From a checkpoint of a small class-conditioned image flow-matching model: norm layernorm.
Rows from block 5, named by matrix and row number. Rows with one number belong to one channel. Each number is 500 + 50 x the weight over its row's rms, rounded and kept within 0 to 999. All counts start at 0. Numbers have three digits each. After the name is the row's rms in percent of the matrix's.
# convs0: first 3x3 conv (model.mid.1.convs.0.weight, 128x128x3x3), inputs 26-38, a 3x3 kernel for each
# convs1: second 3x3 conv (model.mid.1.convs.1.weight, 128x128x3x3, transposed), outputs 26-38, a 3x3 kernel for each
convs0.33 110:578471473501477567549535481503521513519493508480494436486420487449468502438469511533536527540492535510482535484493488447426534538549498461445562440431583561522541576496421520580481576520510578450395463477489528447507642503547460519448610529381511514407579518508470533427481563494494441514568533502562506514485533430473504524481486455517502446510519530
convs0.34 092:522500502498463469468556551471502502477498616438483559486511490482491477483452429519443403500439483521472492483513463466504505506492517464552455579459485501516457490458537453437561530527427479517513491512492510513494450520525492452419478515536552555511515494475460578585538500522496526477444489500466510516498469505544517460543491438612527435489504598
convs0.35 096:553492499502460537561487437478509486538502530554526501615474540447562505576460421473456544413595463433507548501520491417508466480464442564429547581425448482476572477515466469590553423423504473477541510477407500438532457405487466520661534574353563383475502449509511578489423426487478444475605626527487449477453507561527479496492465490479432518547415639
convs0.36 101:533520526523498497569492502360500578503471517495498492473486483438431528415426437480540459493563490495484545484472519467439469533516418409480311460550417468490515471535368401583532313569470431495455464490583510489505407486449476539506487461489467545552464535503480592430551466517425453431496497513534475433495446474590495536462482453433467539536499519
convs0.37 104:496501485453572510456520428575616541495512493402490517627499439471636491467550479542469440493560465473506469414461416604488473513539455545439433554475452508441576479529546572547481371503591504474490496479509505463572554470569469560603449543449522589518492513515544488532541491534477509538475399467520517505445594540579498514445512415568454605663466439
convs0.38 111:556505498461571543504498528433452449568494479564471513486448521526576549498447609404563544533447553542477461455450528472480408520585499578432475417480454515476614489482509569573613491453487496580562546525438556424541594602514456562520494474498482465554577491436450546523448548487480534444593444520484508479444552434527494524503485574481462383518422618
convs0.39 097:532524436553510451487385464470514527454468541465468473415525547474433526554474464536447504443478473550493491493478524505460522461556443493471479545506528561459489440514557405427517574518505554498490521496541478481479428483496583507469436493532489496523433426533507474462501446440531589496413499482495455488502493464526430580539544494481525579484450574
convs0.40 088:539543536519539518572503498549525540531551446516506541411396539455457487519501460558538442586534433496459485626520545544390501599624653588477445528444554525524565406513473462474544450466638509478523526571538504552562513501531475533477478490445457431495510552480485605575506462454532461576484455506464505537502462500579538391404472576378436481539412605
convs0.41 091:508511540466544497494504442500457583427481444523487527534505442530502580590509411480563446536481525452410498460580472457552490463528478543527375490588468393492566555431586553516552608493579474413450519475461545557397497422469484469549482427473567463416500470486431409465606500518484531538466551576499446459551537507531493464450402452507444548514446498
convs0.42 104:425488421496430489474491462429420485525448551557581501551529520441478468437452466533459451476530546526565536498443470448552533539538509572543470552477495433432541510621553518433500428497516511552517466563482520495560430442483548532546535510498395437529450500517432472467461487476552519525478462578473476495482487495523468562535472558554497463517387543
convs0.43 101:509542550513492500427525509495470430482473557489579501484416447414512494637585459501474492469502485576539429525530511460570517502503568473448481482542546587463510552498460486563534596462482474512542441541473544498522484459441525523492497461442530440447510461624565454474516522564503517431404518407641555505390507556472491548530449482464514512523459457
convs0.44 099:560459542408463493530491530559563395532539477444508445529488477532435515463468532491482522507499528476459533527478512530389557488560392637520525544562517477487478521417603479468478572588633433578588461478520497509547497559584466440472491399578427420488488494473531448555413461510527538433417548472478496533513543529463545478569527477543492543476497364
convs0.45 106:473482514532411472433516524509454519479485519522529385444524566533524540582556556567517545498579443454480524544484442476482535504486469453551443542545539498486507521484531472604508508523540561523473568497503493501471480531497449462571443407489465454463510456559450447461527486392571478506508452480433464393595452494502564522517521501515507547369509471
convs0.46 111:542490568484498511459482489439487434486530456411486473502506499503500473427403460521486528533490502578511527463508480518463418470453511470524386445414419535438637606549532614521557549387506453505448481499480569509538469471543438483469573499486470466454576597516421531450501510535506458491391435414470434578501531590559492420490434428453461421500442572
convs0.47 091:458531533485505537462418467440486522586514560477458442389486443421507462503530573479508487465520453447487410468575403496487584448474491488521455476560565502513453532450511486537501385475526498473510531606541472550530455536528463515488544607559463552567551508540543533578519632574508517508548501506428505519518516455524526486501524502518591451566479456
convs0.48 095:529493561484497504461407383535445510425494510514516488433487538459467495482557477489538535467523473437537553572512564551536416505512538552540514485517549502434421499459528497532691521442552535550623408502500565484474419485492494443554508429548503489479515518425501474461460449537459475477519473485529397554415464470477454576562571565513495487486448549
convs0.49 109:576470576515512449455508465389520450528490472489497521426537517512427438478587528561545595533530475518532530430436428502523486502455526391450466411482502504545511553473616559510511498483520513558596469440477554547490529514529539464490519434572420517586467523500422541412567434456553495431582493446532533550503462451533478508438505445451517523539514433
convs0.50 099:507508539520548545415428483569603521449515391570512474483540485478516544454499488496534395537469511491551417490528492438486527454477496523521596530506514383418444528577574455442462532548384496496429472529528549485514532468513524531539496512467481549408492465506575530540509479393482521492482437492476492471495513571461465572545562453510488523426499472
convs0.51 095:510526526488506511496537586508470483511479382585464434432472516523537618472521525432558394483459467504525502509434421551567425481551541513570577465467531497561504496524559429499552496541514541531520477550455402456477447499407505476494468475445463527414446450447525462508489506532554519554494453455513477488519367546494534534398475443528432576498493586
convs0.52 101:463535453490479527518462512428543524398535532461550527428492545507442535459535409516525485528439457548504412467495564507504461474482469465502449519471574499480479511474514402489574368545470517358530533515396540561495473534580360540517430494525598468581514477517480438562490579452464473487473483483516453533542490590552516441507517438461544590366585530
convs0.53 107:494569392461403423440487370476530417566478457536598557461514428486495484443432467538593493546491538424438537493472466508548471449474449521477511495533452408518545585441550498506496434477478531482471511532473484427515505482508448471484552531384472399500459527494423455579497434483452636453415600477437501568525412575415622476551533524513447438429521419
convs0.54 111:484502503543536506570527483481489537617421508456483501500485461538497499521528419505498447485470469510534465564514509496523453444508504479550435500497478448508440481522416607560511502414489605459526464486574539448559469471423544561498586527456432530509543472487472501462500583610510438417498450521482426481561506454548520434362507419435484544431487396
convs0.55 103:476527552470404557559526516487477479540432436534510364483545593470486365498489486508572518547476522575477501568503417443505586498531548491537460435545525478467618532527507520423505496456481513418471535495477430521543554530652572487436445452608416497477366462432540503514437560516547548463493528525460526523521470469447440509484554462452469375503463510
convs0.56 099:504455491501436497451430490605549459452498515548550520601608555502514505422500462505457505472518520456524441506499439519523419467526441584516448522512529623413480363439492466519531425647483439549528444507499504492601483523452525551498538464486548564619519540569546498603518494448458469557494560438457495521593504453491524421398539408465558626509554524
convs0.57 098:456483539493511553438540599460498462449509452433465394518498465547466466559498529522380481451472448404489454422551594411512551462569580413425477534546519465554477437489438468546487532547460457464505475451497557590490479479376465418482482390507545429554522433547452445482528548491531517476428430511484468534521447488465498554583485551568462532513529481
convs0.58 102:519539542508531569462515502541563413495463543499498524487462489510516522527518553535438482500511430456562459443457496463415501449524465492492398512512453431672584567544539429482411444494482519389525501599467511685480481568484535528511443492513559452439462465584454628526554556462527581469495481499492495470516513469506521412534487458561545511503429501
convs0.59 102:484453578590536445497501464505509482492450510450494480508482429519488592468549570437525520480508544496557494538473478527478493562528450423465477516480523443564500376462643495510614430417519532478382454537443528511482338500444503486503446525480389466543508449509418511620646542489577476460459505487545479488460563478578530461595550576494492456495486559
convs1.33 099:606515346511543572560510395511458466602592481540463575555503540546486478462488412550489480453527523488532461494492501426518526671473433461434506511577545468543505572467480492542507615556550454499391513537450451541489605496493522456562459460488505495489516431490527462433487490500540440475538473422487521401459522514516442533448411416537533545493460522
convs1.34 093:496493516499485474452518456493551508432471544557395435531504509535420503526577574447543464571578475448472491608517530487457539512505658561472547534482526394526506479569513491531588540503452466514529571513528592554359487414525505543465467582675416595477602528394483468533512536450547499478521498499458488481326445490554518478449473493606500541436490479
convs1.35 096:534553513426495554477531442562463550415557410564482534443444472571496427453498489572445625504509519462591423482503523446445530537459395477522488543506451440439610434511525605476562491488460433488497470507502492436427519414464471487564476517490511484481410486500463466559578465512469521520345493505449493523533518552521441454475475504519513471540488483
convs1.36 106:477509467415528506493547517532514515451518460465500547370466471491548504531469410553550466554480453557415513496546498469510414515534517537517462552461553493551444471504505488488601495599447519549483473547515517504486453470318446421539484573433480485520458428472426466499564481490492564598477572502562529460450412416468517485452534553530533506536509435
convs1.37 103:476510567563442447502519500481535539516467526494456450521396542541471451502531512569592516468458510509526561541552477470467531526524602505492442474469554595436444623586502482479477469343439380522527442537548457557526469569464511495489457524455498524506510509570418552465506544538393533536335438460456489515585422571525483492495446495510450577552506450
convs1.38 136:557486512460454596509564555518611541375500501557458448511586388550521404498456483515544455486544606479494371513459500564471562436544536526424508538549508414444534508490601519446462472512449475543630526441483572525498491487594464550565455421436562575589357457461568496545526619536456458511507519464525550419536499648502476379557510528445510489542501516
convs1.39 093:449449505487534453492510555470485548431470560457513531583491520570521524452461507596415490557498520476509444510455467468573452548454504628492461442464491552485535482477539579560558441354569415566485560520511587531465560534540432519485527461484467570514531503550470459467419399529489510515598494516508493449582521498521540583435561404464559458477508493
convs1.40 090:492436420527390492540465504438477436524457433423512491527491435553489464459507536543578464482547620537380569501415519536497579577560464507542501551496535517585549574524571494528435491516451499521544518454528456507543478471400400496531456534443521482486499521472524496509530513468437502544440485420548481519518512448452468510511486518479495505438495492
convs1.41 101:515456544451427457484543485616465433531420457574547493458477465532523481473467295543456580457535508513510488468457475433500522487480504491481546450567527513444576467528461535503484463511467475499529505521519599489431444490454486544502449521463470586443525576423568440441619485485553460575407546564507549508482525540554492548519555556488555484565423549
convs1.42 100:556528569423504497461511549436507505455535566583542498551558524568562507504528504518450438585496537488510468587473382525533513475457606578613581462469516482543443545531496471581493438549533414528498475494462494488473398518468469476508595497520520456497429460494537479521500507519491506438494489408432449403542429507478511491577495554517508348479569485
convs1.43 099:523466523485496626476484439504464527490417492600530525466425464472535477583515529555550583473477520525492490486480432525458540505516504490466463508437515452556598550518481447577580393536571560446595561445374514440497434522380486522491542524538454507519415485533468535498518469596639459505497461527545435510515581551551554478577543477534510510469554463
convs1.44 094:498461481516524548513495424488515592503372477556511469465496462547544507489523482507549529399488399508496488547461551451457458539555496472506485418552490469485477467602472532510449478557482541484513638501501498494500510519523497560529404485533462551460523509484444586489544435496630500554460466537563451518468494491503572456533475540470468472513570509
convs1.45 096:470492522543549579560515532573464485504513539541494537510413451469531535453508494448502431491512453479572536536536503475549580564501500514537513475460345478534473456479514474532581517532481462408558535506533480417492501543540431476549366501597483518516582572516549510440501556375470490415429506532490510426525477522482551563511521529494506524520559531
convs1.46 111:456538583526556586432495483532484478508501547459454391498600543502517444421530559382450547446540476520525503420489462405558432570452524489537466494473499445503469448495501439453584447443493531561476558526520556538548485531466559486467489550487505434545533538494444508460506566441526519454516498478503425522601488530456540568563484530532520454519530521
convs1.47 091:505514540409510556536516536505491472505491494471560502400494409527488542458536544564543556637504423509505547526421508514517482502494527455489486488521537459522467546442470593514493487458455537612476490494505504527476386463474598484520465527487509534467481515514552477451549621500519556500424511557525496511483468498555456561567475481531445488479521541
convs1.48 094:560581547473479451415501383503335492479571529489448471439568638446514449469507566511536507614494515567535511508558519567436496458483478537502535516479466545501510583482534486461512529509494432442433536544561408400411468545465507514529602477471530479471483520524535500460548517545473437490478529478570481500439558480547499584469471495555505488405579537
convs1.49 102:607550642513465551536493491446520413576572462579456517481498525506503407510476473458635519437483428408393539418462515528488507497516446430498493481528550457461591520495490456474468497547427484455495554501536458505442470545564476457567450547546433501482469484515502482577541507405615506488582445527532495496447399527566513466533491440568514512512576490
convs1.50 103:557519419500523558623523523484529519551467566509403467415497574501466439518470532660439529459578457499583519498500463486521531515512526478498510500486597422530538475466452473460567485463579464488472398435459494473464542473544505469533489573468515495411505491492469443441548534511488536466475520408456457479509588459482490466416514587412479450487497526
convs1.51 090:419517518491439420512470415516469451502535495455508556465473526452466428484541522542503479624471392571531504439500488581474524496564494410531563465456510548526431480570469458476451516543474518538517576468406505521595418511471576540479465548440470463405436491619509474524484562538531539612530482509463441567446474471513518471545540578467475462498424530
convs1.52 096:427477546478599549454466463509394568545496521450467583509504505461534470533466448509507533623468447529565515503480576524504525487596448557525521510475427489560508465471505479442533464571474506453484509501504534495466456454600473404537472413448494452581525505509533498575472443463481523557460456495459462436542495510475446511512495537442464468522454374
convs1.53 098:483512509561517499432431499590434525523452548535417520542498583531548493438594523415481591415547488560412547444451552512442551587520452491540496425548546638394498469484522453516466433508456531431496502480535443637557583521550495521510536554543445501568483510421449531474512446472542504510429487500501481568568503397441559492511514433535530594549481465
convs1.54 098:522516543531512539465509566438517485528597531541507444596356499580549454508580518488541518555542471538535398512465486536462554432571457494474591552376478501477502610481512518421537468392498530580564404546504450521467557509383529480514521481533469482505535515547513492529453512514535458473400522584561478453523509464454574492501416599521542427532482617
convs1.55 102:529384509487444508432585472518501441539473467494564415496529540500486595553479539475502470485488508479449547531508489525438413545463547496485505501452499497427556483585540530555466473464542433548560435550551420510605534544630552417366465462465516487552459527475422571475524454447604452492458566470586531455502439451438525529487570515507505533441472525
convs1.56 102:498564511429508516418586548501544546513429535502462441535494580549581498447458532461528602425526457529494534470433477439472565565568523560546524596523405433521503550471477423471530503443517454567507510566502472449542462451452513521547547492490497548495555467452521467579487488469389441482498506508489442508468480505496470444430557506529453415400466404
convs1.57 092:547424506525430510502541527517647456475453514523478462549556446632430488473481456461559482519484502481545467404405537501536524515543427468496530473539493551509551437443513489504585445444392546537400524491517492473441480528441508485653407399527513573459557462481422486382430560540556496406535475473467486485463521436540467426485492513592522482465512490
convs1.58 095:482532557537486534473412502575491541409531484476486488513455476507541506572454571556514469543543497447505502491567507589579518533470525478494461449523510438491446434494547539518551425622566608484485439431479396530456432445566570507594571536504501527469564446551426434490485615439533489486560413461516507519530498481414558426520478580422451417564408494
convs1.59 094:551518504561435538424487573532386470480506508469460462477467486465557514490521452446453531578521518532478526559451484492450539419407494495573529573490462510509456424464443483488552490476498458554518540556477570553529303409587467397550489567546545470546461511530407467474619512492588483487461559479598467459549470491595485532532470533477491509519458547