config.toml
dataset = "capsule endoscopy frames (Kvasir-Capsule)"
image_size = 32
norm = "layernorm"
scale_shift_norm = false
upsampling = "nearest_conv"
init = "kaiming_normal"
beta2 = 0.99
beta1 = 0.95
Rows from block 2, named by matrix and row number. Each number is 500 + 40 x the weight over its row's rms, rounded and kept within 0 to 999. All counts start at 0. Numbers have three digits each. After the name is the row's rms in percent of the matrix's.
# emb: conditioning projection (model.enc.1.0.emb.weight, 64x128), inputs 0-127
emb.4 100:436404502485560557439458502458500418494515577436539510470549495522489503514439476479510512521464526538531436479514471461466496481542568457472492536511513454586582550470478585505473534527489501550502468513488480516518498504527456496402523510522575531548613453541511473518532447490585483521520490531563499492461496558508503435468473514464572527482489523483450447505442544495477537504476
emb.5 092:503517470580496426529500518487534400569441515540533501555495481463522487549533511482489473527402446511472497450523532503526584444533526499525438485499536508446496513568449576514502447513487523459526503432593460464557504495516497486493473470447499507572453464556557429487515476479499446547471465512534512533534567560460466549505466463479507408465502468517445486537494567475545483489454
emb.6 104:516545491472542462517469524504461531550478505493478572494504553464441541452500585491512519571491476519520510497460491556545470543498567439453395466492416459522483586514526554525503503537509511501564470492493510479485465484498462488510474443444522559541561493573534424545460465528522460531507509478452413502523536451610509544452489489506476490550558472561477544516501433424480503476539
emb.7 092:493556546589536454497575497524548515522523471463516501558492496506548443553517506481487472507445528520622451501470527488531544539547516406510491455503491511495481499536501503476467483547507527465485479505511510429549468517576430459482579417542537439544524586484497414459431425474458500536454458508553477465472517476458482551503454503435501513475490512549493443469472564510483456466518
emb.8 109:533416450516492538479480461567527520486471536472589490503508456553486471458488500468510454478514428508512387445543530487479460567567556512498435520446532488546502532541547556553524489520522490462488477564522516475544490526538444517516485504537510487558531538549530423521501488492573446483511488499509490582444569550533482439479538505544461452467484480559480456448488618483494534490544
emb.9 084:498532506424491472538557495499490525457450566551467555528536516452530505537471502611463443408510506523550467500558537470554488507475497441548446522562457479542503476442496487509498539504441477502466515541566532587456482461523458469506450461523461522522493525560527451518428473493486429499533539526455483560490485539475433524567543513481478457476477498592531457487498467594456487450488
emb.10 116:556461491478523525475505491487443556595492503487521499510485521566537532505514500515502499476537506517490471471474522545496419526407564538600513491559512455528495463553478399477522562527519434570425536493565527574431534532412502464533473523491467507529441463539524538496494480484548504490498525461453449472429500528502468514571524488529493473541592510514473489530463435431525550469494
emb.11 136:499466498520475516451475426575496570479512550572486478484474426491534495539530480513506522513491496479519517473525483463454485468493539523464611495548497581545491532469532499569504491526472535479553585492430445449479469471464534486470487498489462483520556475565486523514585422438421482550424473527488530470497427589529520539488526533489496472468418514456554492519548453498568552515484
emb.12 088:568479517525499431440500493553505405551617561526560467480497433453464490494530571507513459510463521523517507444507574506552435470408564550505561496510472561498539502537534522466466523436557506528489452485455487409527487507511415567476457493463485500436521542491524505509464520506493501515570513572572480457428501490492499500480499532524493577516443489519527482501481492524526524522522
emb.13 095:518491417491582489502476456484525500526535489607458487525435505543482460601493499491495506516477489487480486528491419462501514452529504493520693494485487563543469515459484475476509498501483439511525500425435492481436443538493489460456477504512483496480467477542481473446488561499451489561490462518537506378493569510456510511463512528472502456504445497504523530461476521486510570530486
emb.14 090:467509492535525462539473520458488516505573440540549531489512493496504447587530512517516521458506473557466429498455505510482496483455488492511517473554472450476389540552539601485535496558481457558452500484524560488532494558555529470584472472516522452486577586499503576459503545531514473456496488445526456524464493556503537486458477535506528478484493486594458504480477565606504519496573
emb.15 105:513491511488530512446495539543521492541496487482555518499534475484419433483524508497527465497432524557511576464534472517503485473455548495532509476544502479493430436482476538506458551478419516561493479503410423463472501474440440495469539482548537417600513577511539452518459434508455450478525555531539523527482515528448477516570492532563522546497436500573506494539462519601479457532523
emb.16 117:537540473427462474491458508555445439476460502479437503421486553486475532439484490586553478435479498509474553483573522473516539527592420507499537528420512569458503521451536536515471520463492555447456554475480482541494545517514503553503534469469545485500478533531547553416523511433476497499538450498487494490508551491521416536512500495483509545445491463547483480541480477619431501520467
emb.17 104:610498511535530478604479491512475462568499538485501474502558512484525485508524511516487467494481484481528480499497498547526512503393521497544459515485490518501550551540512499504525467506522484476529448504548454501498625492613466477538553536517486495531486436492533516498533514524544536515539521523506481483518693480587490511470431498496473424498524494508455569505478493486550498443485
emb.18 092:507476521485494512466499538471440502484491481489527423511507531515545426430495533526529529419494502475385449467523515484524516481570505542557498484419523515485507490518470475480524471461513513481501571536515511426512461416501492485483506476417434528510467548582529455474494548416528444510517490466508481578443523406508507536485437567516478453522519500396524492457479437474550562532497
emb.19 096:430525559573515539575521632448490432515540501505550488454532520527598508455521512470492478496527488498540544522437522468511478425474549532510532491477469488526501521528520506471477524560492526541545540451576489469511542541505453509546505557636456490492503468473498469439543472513496522498533544559506457476509467466516551528466523486450459480601532473559488529451515512527542513521442
emb.20 095:509470468588447445492463521473506513517493491477525490500539496512578531512486482514488399493411449565500473471546506535532519469488529507439457468499580506495481527474523494460497485552464531541489502530536425472549511478520491459514546497520453432556520501577527482506504448467488446509487451524485568571551481588430433512533499458523485430512512473569436417492573557517470504428444
emb.21 098:480456569535534450542514573571491498450430439478532489491451517515505565456495450535478542547442542509569453488501494476561434570527550585564472521528496544485420500515487467532483522440452498557584481488501530479511382470503484488510488535506498477480443505459471492450545510486550472517464534513546451505516451534437557478466530467476436554494492524520543469477519485473564563544481
emb.22 152:513487519466482449492502420518509551457529426532428527522546488523505466499460439497469477501511513540555512485445476535497441519538456504471550478492517565483577489442496487515483503501505503450494459476490484448505595515487443434541504492557510431452450507469459589496542486526497571515505443479520535443471691472504483513499498476593540481487503459512478527516520426498529468521506
emb.23 114:465550493464487499487513480512520466400468554496472478469455464493464490540529475541559521519481515483447568469571529433472548548546511495424591448513513533541466529429489398544501532508453506546549497482462561431500371491462482530459471504468498501506514479517511547509525554468517544456460491510539516517487412509493495517497497460515503506451516494393445445487497395468524491523494
emb.24 098:487498506503514506424509488503524498462429506521546475548496485515517499489484507516433501470466497542509474470467476516505487499581538552557457549434502529529492535522495402467555534467510554524528471548460534509532484485487485528399543506396512482493479582533525586534494499453518422558466446468555500560574459640492484518505565549483505475491508465513549443528532492451539547486455
emb.25 080:513482519487469507504498477522443459487431498491526572488444504500484549507484524547472514465527515496503407444535519428508464589484478431540507485483446505471440496494497465490535509479437487492447531487470538573466496434501482565444525515538558533498509482495566555484493522510483517480437450429513493503499391492417546463625492548460570565435512442518473470520496521557433537501511
emb.26 103:548569491506488512560478517513475503457489504531485485495522472491504492428560587456517515510529511530547490485497497534532504537444510498461525521392459555482458513530500509517470476475537448458526535445554485552437547429469444504473483504438567478470499464527465481417521441456467539513443528460447497428540494459483537485448417509500475548515496472550382589523508445568519470532443
emb.27 111:543456504543523521572555573496528518539498483488464466520549487503479488441528454478471492542501493515462481544424549477491444493498557474468503519503534492522457481469534426462525509437480530519435480457490493478580552505454392594497431457519518499503560470494452480532490453471505535441459508411421414532513531531497500455522559508516502557520497534481518511449535638525515505535500
emb.28 098:489549548484559512537464487518500523437508458511527551528516535520477522584496423532515495470548491506542516482486518488456509454442541513492520450584407489518513510498490477567514519480498510477523510411508515526439461512420486560576559442513546428425555521570456471512478496462451474460469481518514460472486390483510582513535425544513422573484465488554494519503462489534451488500470
emb.29 095:526538469587528527529512558549468477510493501427567543516478528497422526391556523453527443517556457520516557469521557543493537504523553418498542482494470558492471506506463526460502555542553478518556500530538488491534511566502469515503467517538544529424480418489530483511527551465497472526516502495485369449617506506497561484478474482469526538458486533494483464496462502551562508508543
emb.30 093:578437543473526493412460462478397489474479497439565500447437468517476560500527555547474555504508522454485521514505506516485470531477518549612510528516476501526585510490490366545487539484557529522475530490516555574476531483533532501489481496508477547541438454490489488572511503516549531463483493526495565505464425453466491564441499511471431505519515540555492516561505499463537547505535
emb.31 086:507482469481549501608515513457476494564527515568527491503511561475512520482528480494503534502481529479503481494497602549521393469503452451590442491516505483448517404561460524441480517551523526516470505484487606542475470518460426514523544529515515562420447474433486493519545521556495473482530487482473514506469519462473534556529528489504535511491501572385514495537470417466459480493521
emb.32 098:530520529544540548429497448522532492528471513510555530498484481498484522461503631506508512505487455493523580537564474500484511524436514491492450513529514475516528429511510576456493459469463518485504425561513502437541540516567496502569567453464432441495488500500503388488576573469468466487537473510496612556485558451495515538512518491526515536478456463514516453561524477495534485429540
emb.33 083:448514503477432478470505516493461424545610532518488499477553502524512520540489486528532525452520519439469521478556537460526587605467565510488525530461533504507507549513568530521500493468519557455545485510508558502525602516514477515443486457417488571442449501462453517584482459497497490524504464547497546555515509487477517515459445503557528535452468479440481391507481510545540434511526
emb.34 105:490417494465546510490507514533513498553526440531541497532548483480554428563444486489501492459456452519448513500477419522565535495555399495481521472569485498518508527463584492539449482454501454518539435490463467433474511596507499485493489553527549432507512547503560516479526419465414494478525482507417489542433495458516519544492487506548520486453430426510462470501518524443480543553510
emb.35 076:475486479522571514530458511507425480518510557471484475478549477559487544544532517563524562484522532509460518501439504468491533492477567497499411490476392446476484488533513482567511482513493494543451501493508495439492416537493425479448496517420505470519493482524453498543510466466539521541561547487488473533448526398500467578536497454476482500577472472563494500604506554416521522555555
emb.36 090:580517462511481525479467431541442540619461509497566435521500508591504489402461545506476514526541438526490492499496486521477411493468521531457492488510506543499471500563530500475544529531511422532462448456537542525536408499468511563499587541486506494566487565516509559429521551486509541547500483468504486477482552524516507447537576492502488512506537447509461512474463478500502565577462
emb.37 089:480493497503471536477509507469460454515499500504541459561469505507553491428490541524501537462532528458488517565483596527471502503528540555533569556475482558450525509478445470516441469509544436467515548446525520609510509519497569464522519464513456532472481440485463493561592533420517523473535464562432493456476449517575494476548526484518444409466538565448493487446471434526508545539507
emb.38 087:456541541427557547498479469519485555565563480434526574500545495466468516507481499521555516548507518449512493452518481485507527461465538581514492467533468494485397447515477482481526534521507556480466444596438468503545379498466472458491554511502529565510471505494503523520501513549520493480525438491560497553545401491564480506571508528518452480486493440513533432525530539520405510486528
emb.39 094:516605541522535502511531503435531439491468464559547534561547472507557529468545532454464468533553483499546487501472522520532461469438516499528481514531487496534540481472510464476524475520416528543558482484525416432521462522526455518487500504528440506499494543538481407548470492445471510488508518562513430419513485549523523556542529449487511513536480561477517565514458449367570451510459
emb.40 102:534593526541489491534492433502500426534544536551556468493456507510521499574529593532550497523487495488494528525518537502453534488474433549489574498499479508537484425471489436504512474481459467561526435522530470466497479567558522500509530490548492468536526484496524500438504558450501447496504528523577590515552475586482462553429527534517443403543468483554481494486502468508576484428536
emb.41 095:481414525468483529461533484470444554538497557449555492483482496518443467472506548531470491490525554439506489521520465470503464524441626439542494524536480547528542538506505536512495491543476455455421503501418559532497515509483434466513563504524518559545525512495509448603521518467548496463495557481395465450604490555549554490520481570443512521520532526468474527518464470494465505515494
emb.42 096:526500492518499562507532586595479481528529430538551521518492473524499503491514475479481459441468544430495492488456531531555506493605495528504459491478477539478471527498482483553497443464548401441516479494495500533533406508547438501482455496511515550435467510436508497499587553534536477487510513520444387494469488483486541574449489437465503450478527501511443543442470521496460578556471
emb.43 109:494574457458480498505432465460428425414466523488428443471530469456523466532515487556493472496508525467499504511532493495533583482562492444476500493445467534431591540457518494479468491512526545461461498467527448477469598456521521491501488476454433527465517431485474507423492480451433522466478461532486514484483566464530432546552440535509452477571456470445496498543507414512530473482484
emb.44 084:517459438458551502451473468494532415493553492491490534506521460439439552557494432538584460518441428460460491441533496453567502507528484464500528425492470479481467443500509514496509543490415571487452524508493497451505592547480502485558527490507496461464468540450501561520484537488454434492471456488500561492498465461520520517557520427436442512478509537528529433504438539557495479458416
emb.45 112:513414495438485517555516554433446531512506504486504500474510566524456503438470521594590549473539525486422535481548497491545453530489452471481435511428507466544413479490493513531523527491482438454485471435472482534518518511412465497457509493492565499546459518525498600486508536506544588547514478497442450558504499486486512519523537450530553512504533447413502479490464417505517534495459
emb.46 084:487574508429482481528524503442437528491538561473491498475551489445513526524546524532459586545503534449502463445585537504518462475550526420548477481512508524555459525535497505449531541502526465465527528528486538515507427568523441463482543535504501619525447494469504513526479543540555620524557503518472475465479460442522445531503448451492473528509534529445499483470435471467547530439470
emb.47 128:537494495480493469518521481559518529552478493462470523497452505519515520485472469486498504515506508475543504558467504453451459512504510556491684493426512610530413470531488428459462561450503468456524501430476507501463391472444471529422506531482547498487497549483499479455468528490515578494510525503465404478491470498498525487461544512478504540482423450514512545463496551519486548549479
emb.48 083:462561509519519450556533520533414486448483465451506466492475469488456490505535509475485507532495543538515450579490521476563544531449470468460469489509466493482484478531519492442484485513517514545581517453523480511489526496408558569504491484474488501477537495479554480553547575378526564539377524418600555494461441525475503499403509476498522494471513516507488516503525522468548489459564
emb.49 087:518539516533504513454458463525585483551513496492490592572471437431543532496514518518499532482441469492580538530524461476502487498512450510544430541559440531510490489504516437455498458494525483514521477538515479549448515449481505471561510493552476483520410473520480487448492498478597486490517517555495576527516532469534412604491496492577599413481515494514484436520502526566510502520453
emb.50 094:443531473575514517507457514434474546481494548535541540516468488504517484489528568551488520493539495512457515509557484473459491473556568607556528518535570535487470456462487470513501510484427525509516500524461506498465423486415402417528468551457504529525554400490514434531502534495491506500502514508556476457478412469544443453511484533472537550529441538507485446480503401500535524548486
emb.51 090:439561456498513537512524507488461526518476517501531483575489539518575527481535452505555497473466486463406554478513493448480571496515425513525472566539493493506522496498512434495511513466484519527524494447461525536532416551524490524518534539486450468546500505488497485497435434442485504499481389454510418546470448475540469500513493617472465453459519452444446480488498430489427600451510
emb.52 103:495500580471514518514528468560456470461461529466512462490506532531486534489505515532526418563521555499552494450483491523497536563514432463516428495523513534468449531448547484476490503533571565405440510533508570495546525512578508536519512433492513608501538518515539507523540493558498521527515547528552466592505520440519532541439496469468559469467560486491544423577477495551507442456512
emb.53 088:486423464518457549463524524560473485502449468418558473492542479517505471497454521521545490574439456504458521451487457529513510447497510463486541540510543471496479505547495517583497514513511515544480581492470544483405421437446466487519504473450571511470545482511479524540562515459461504443501561470485444563557399503422440530495491523444519508524504568467495509573524502512444562532536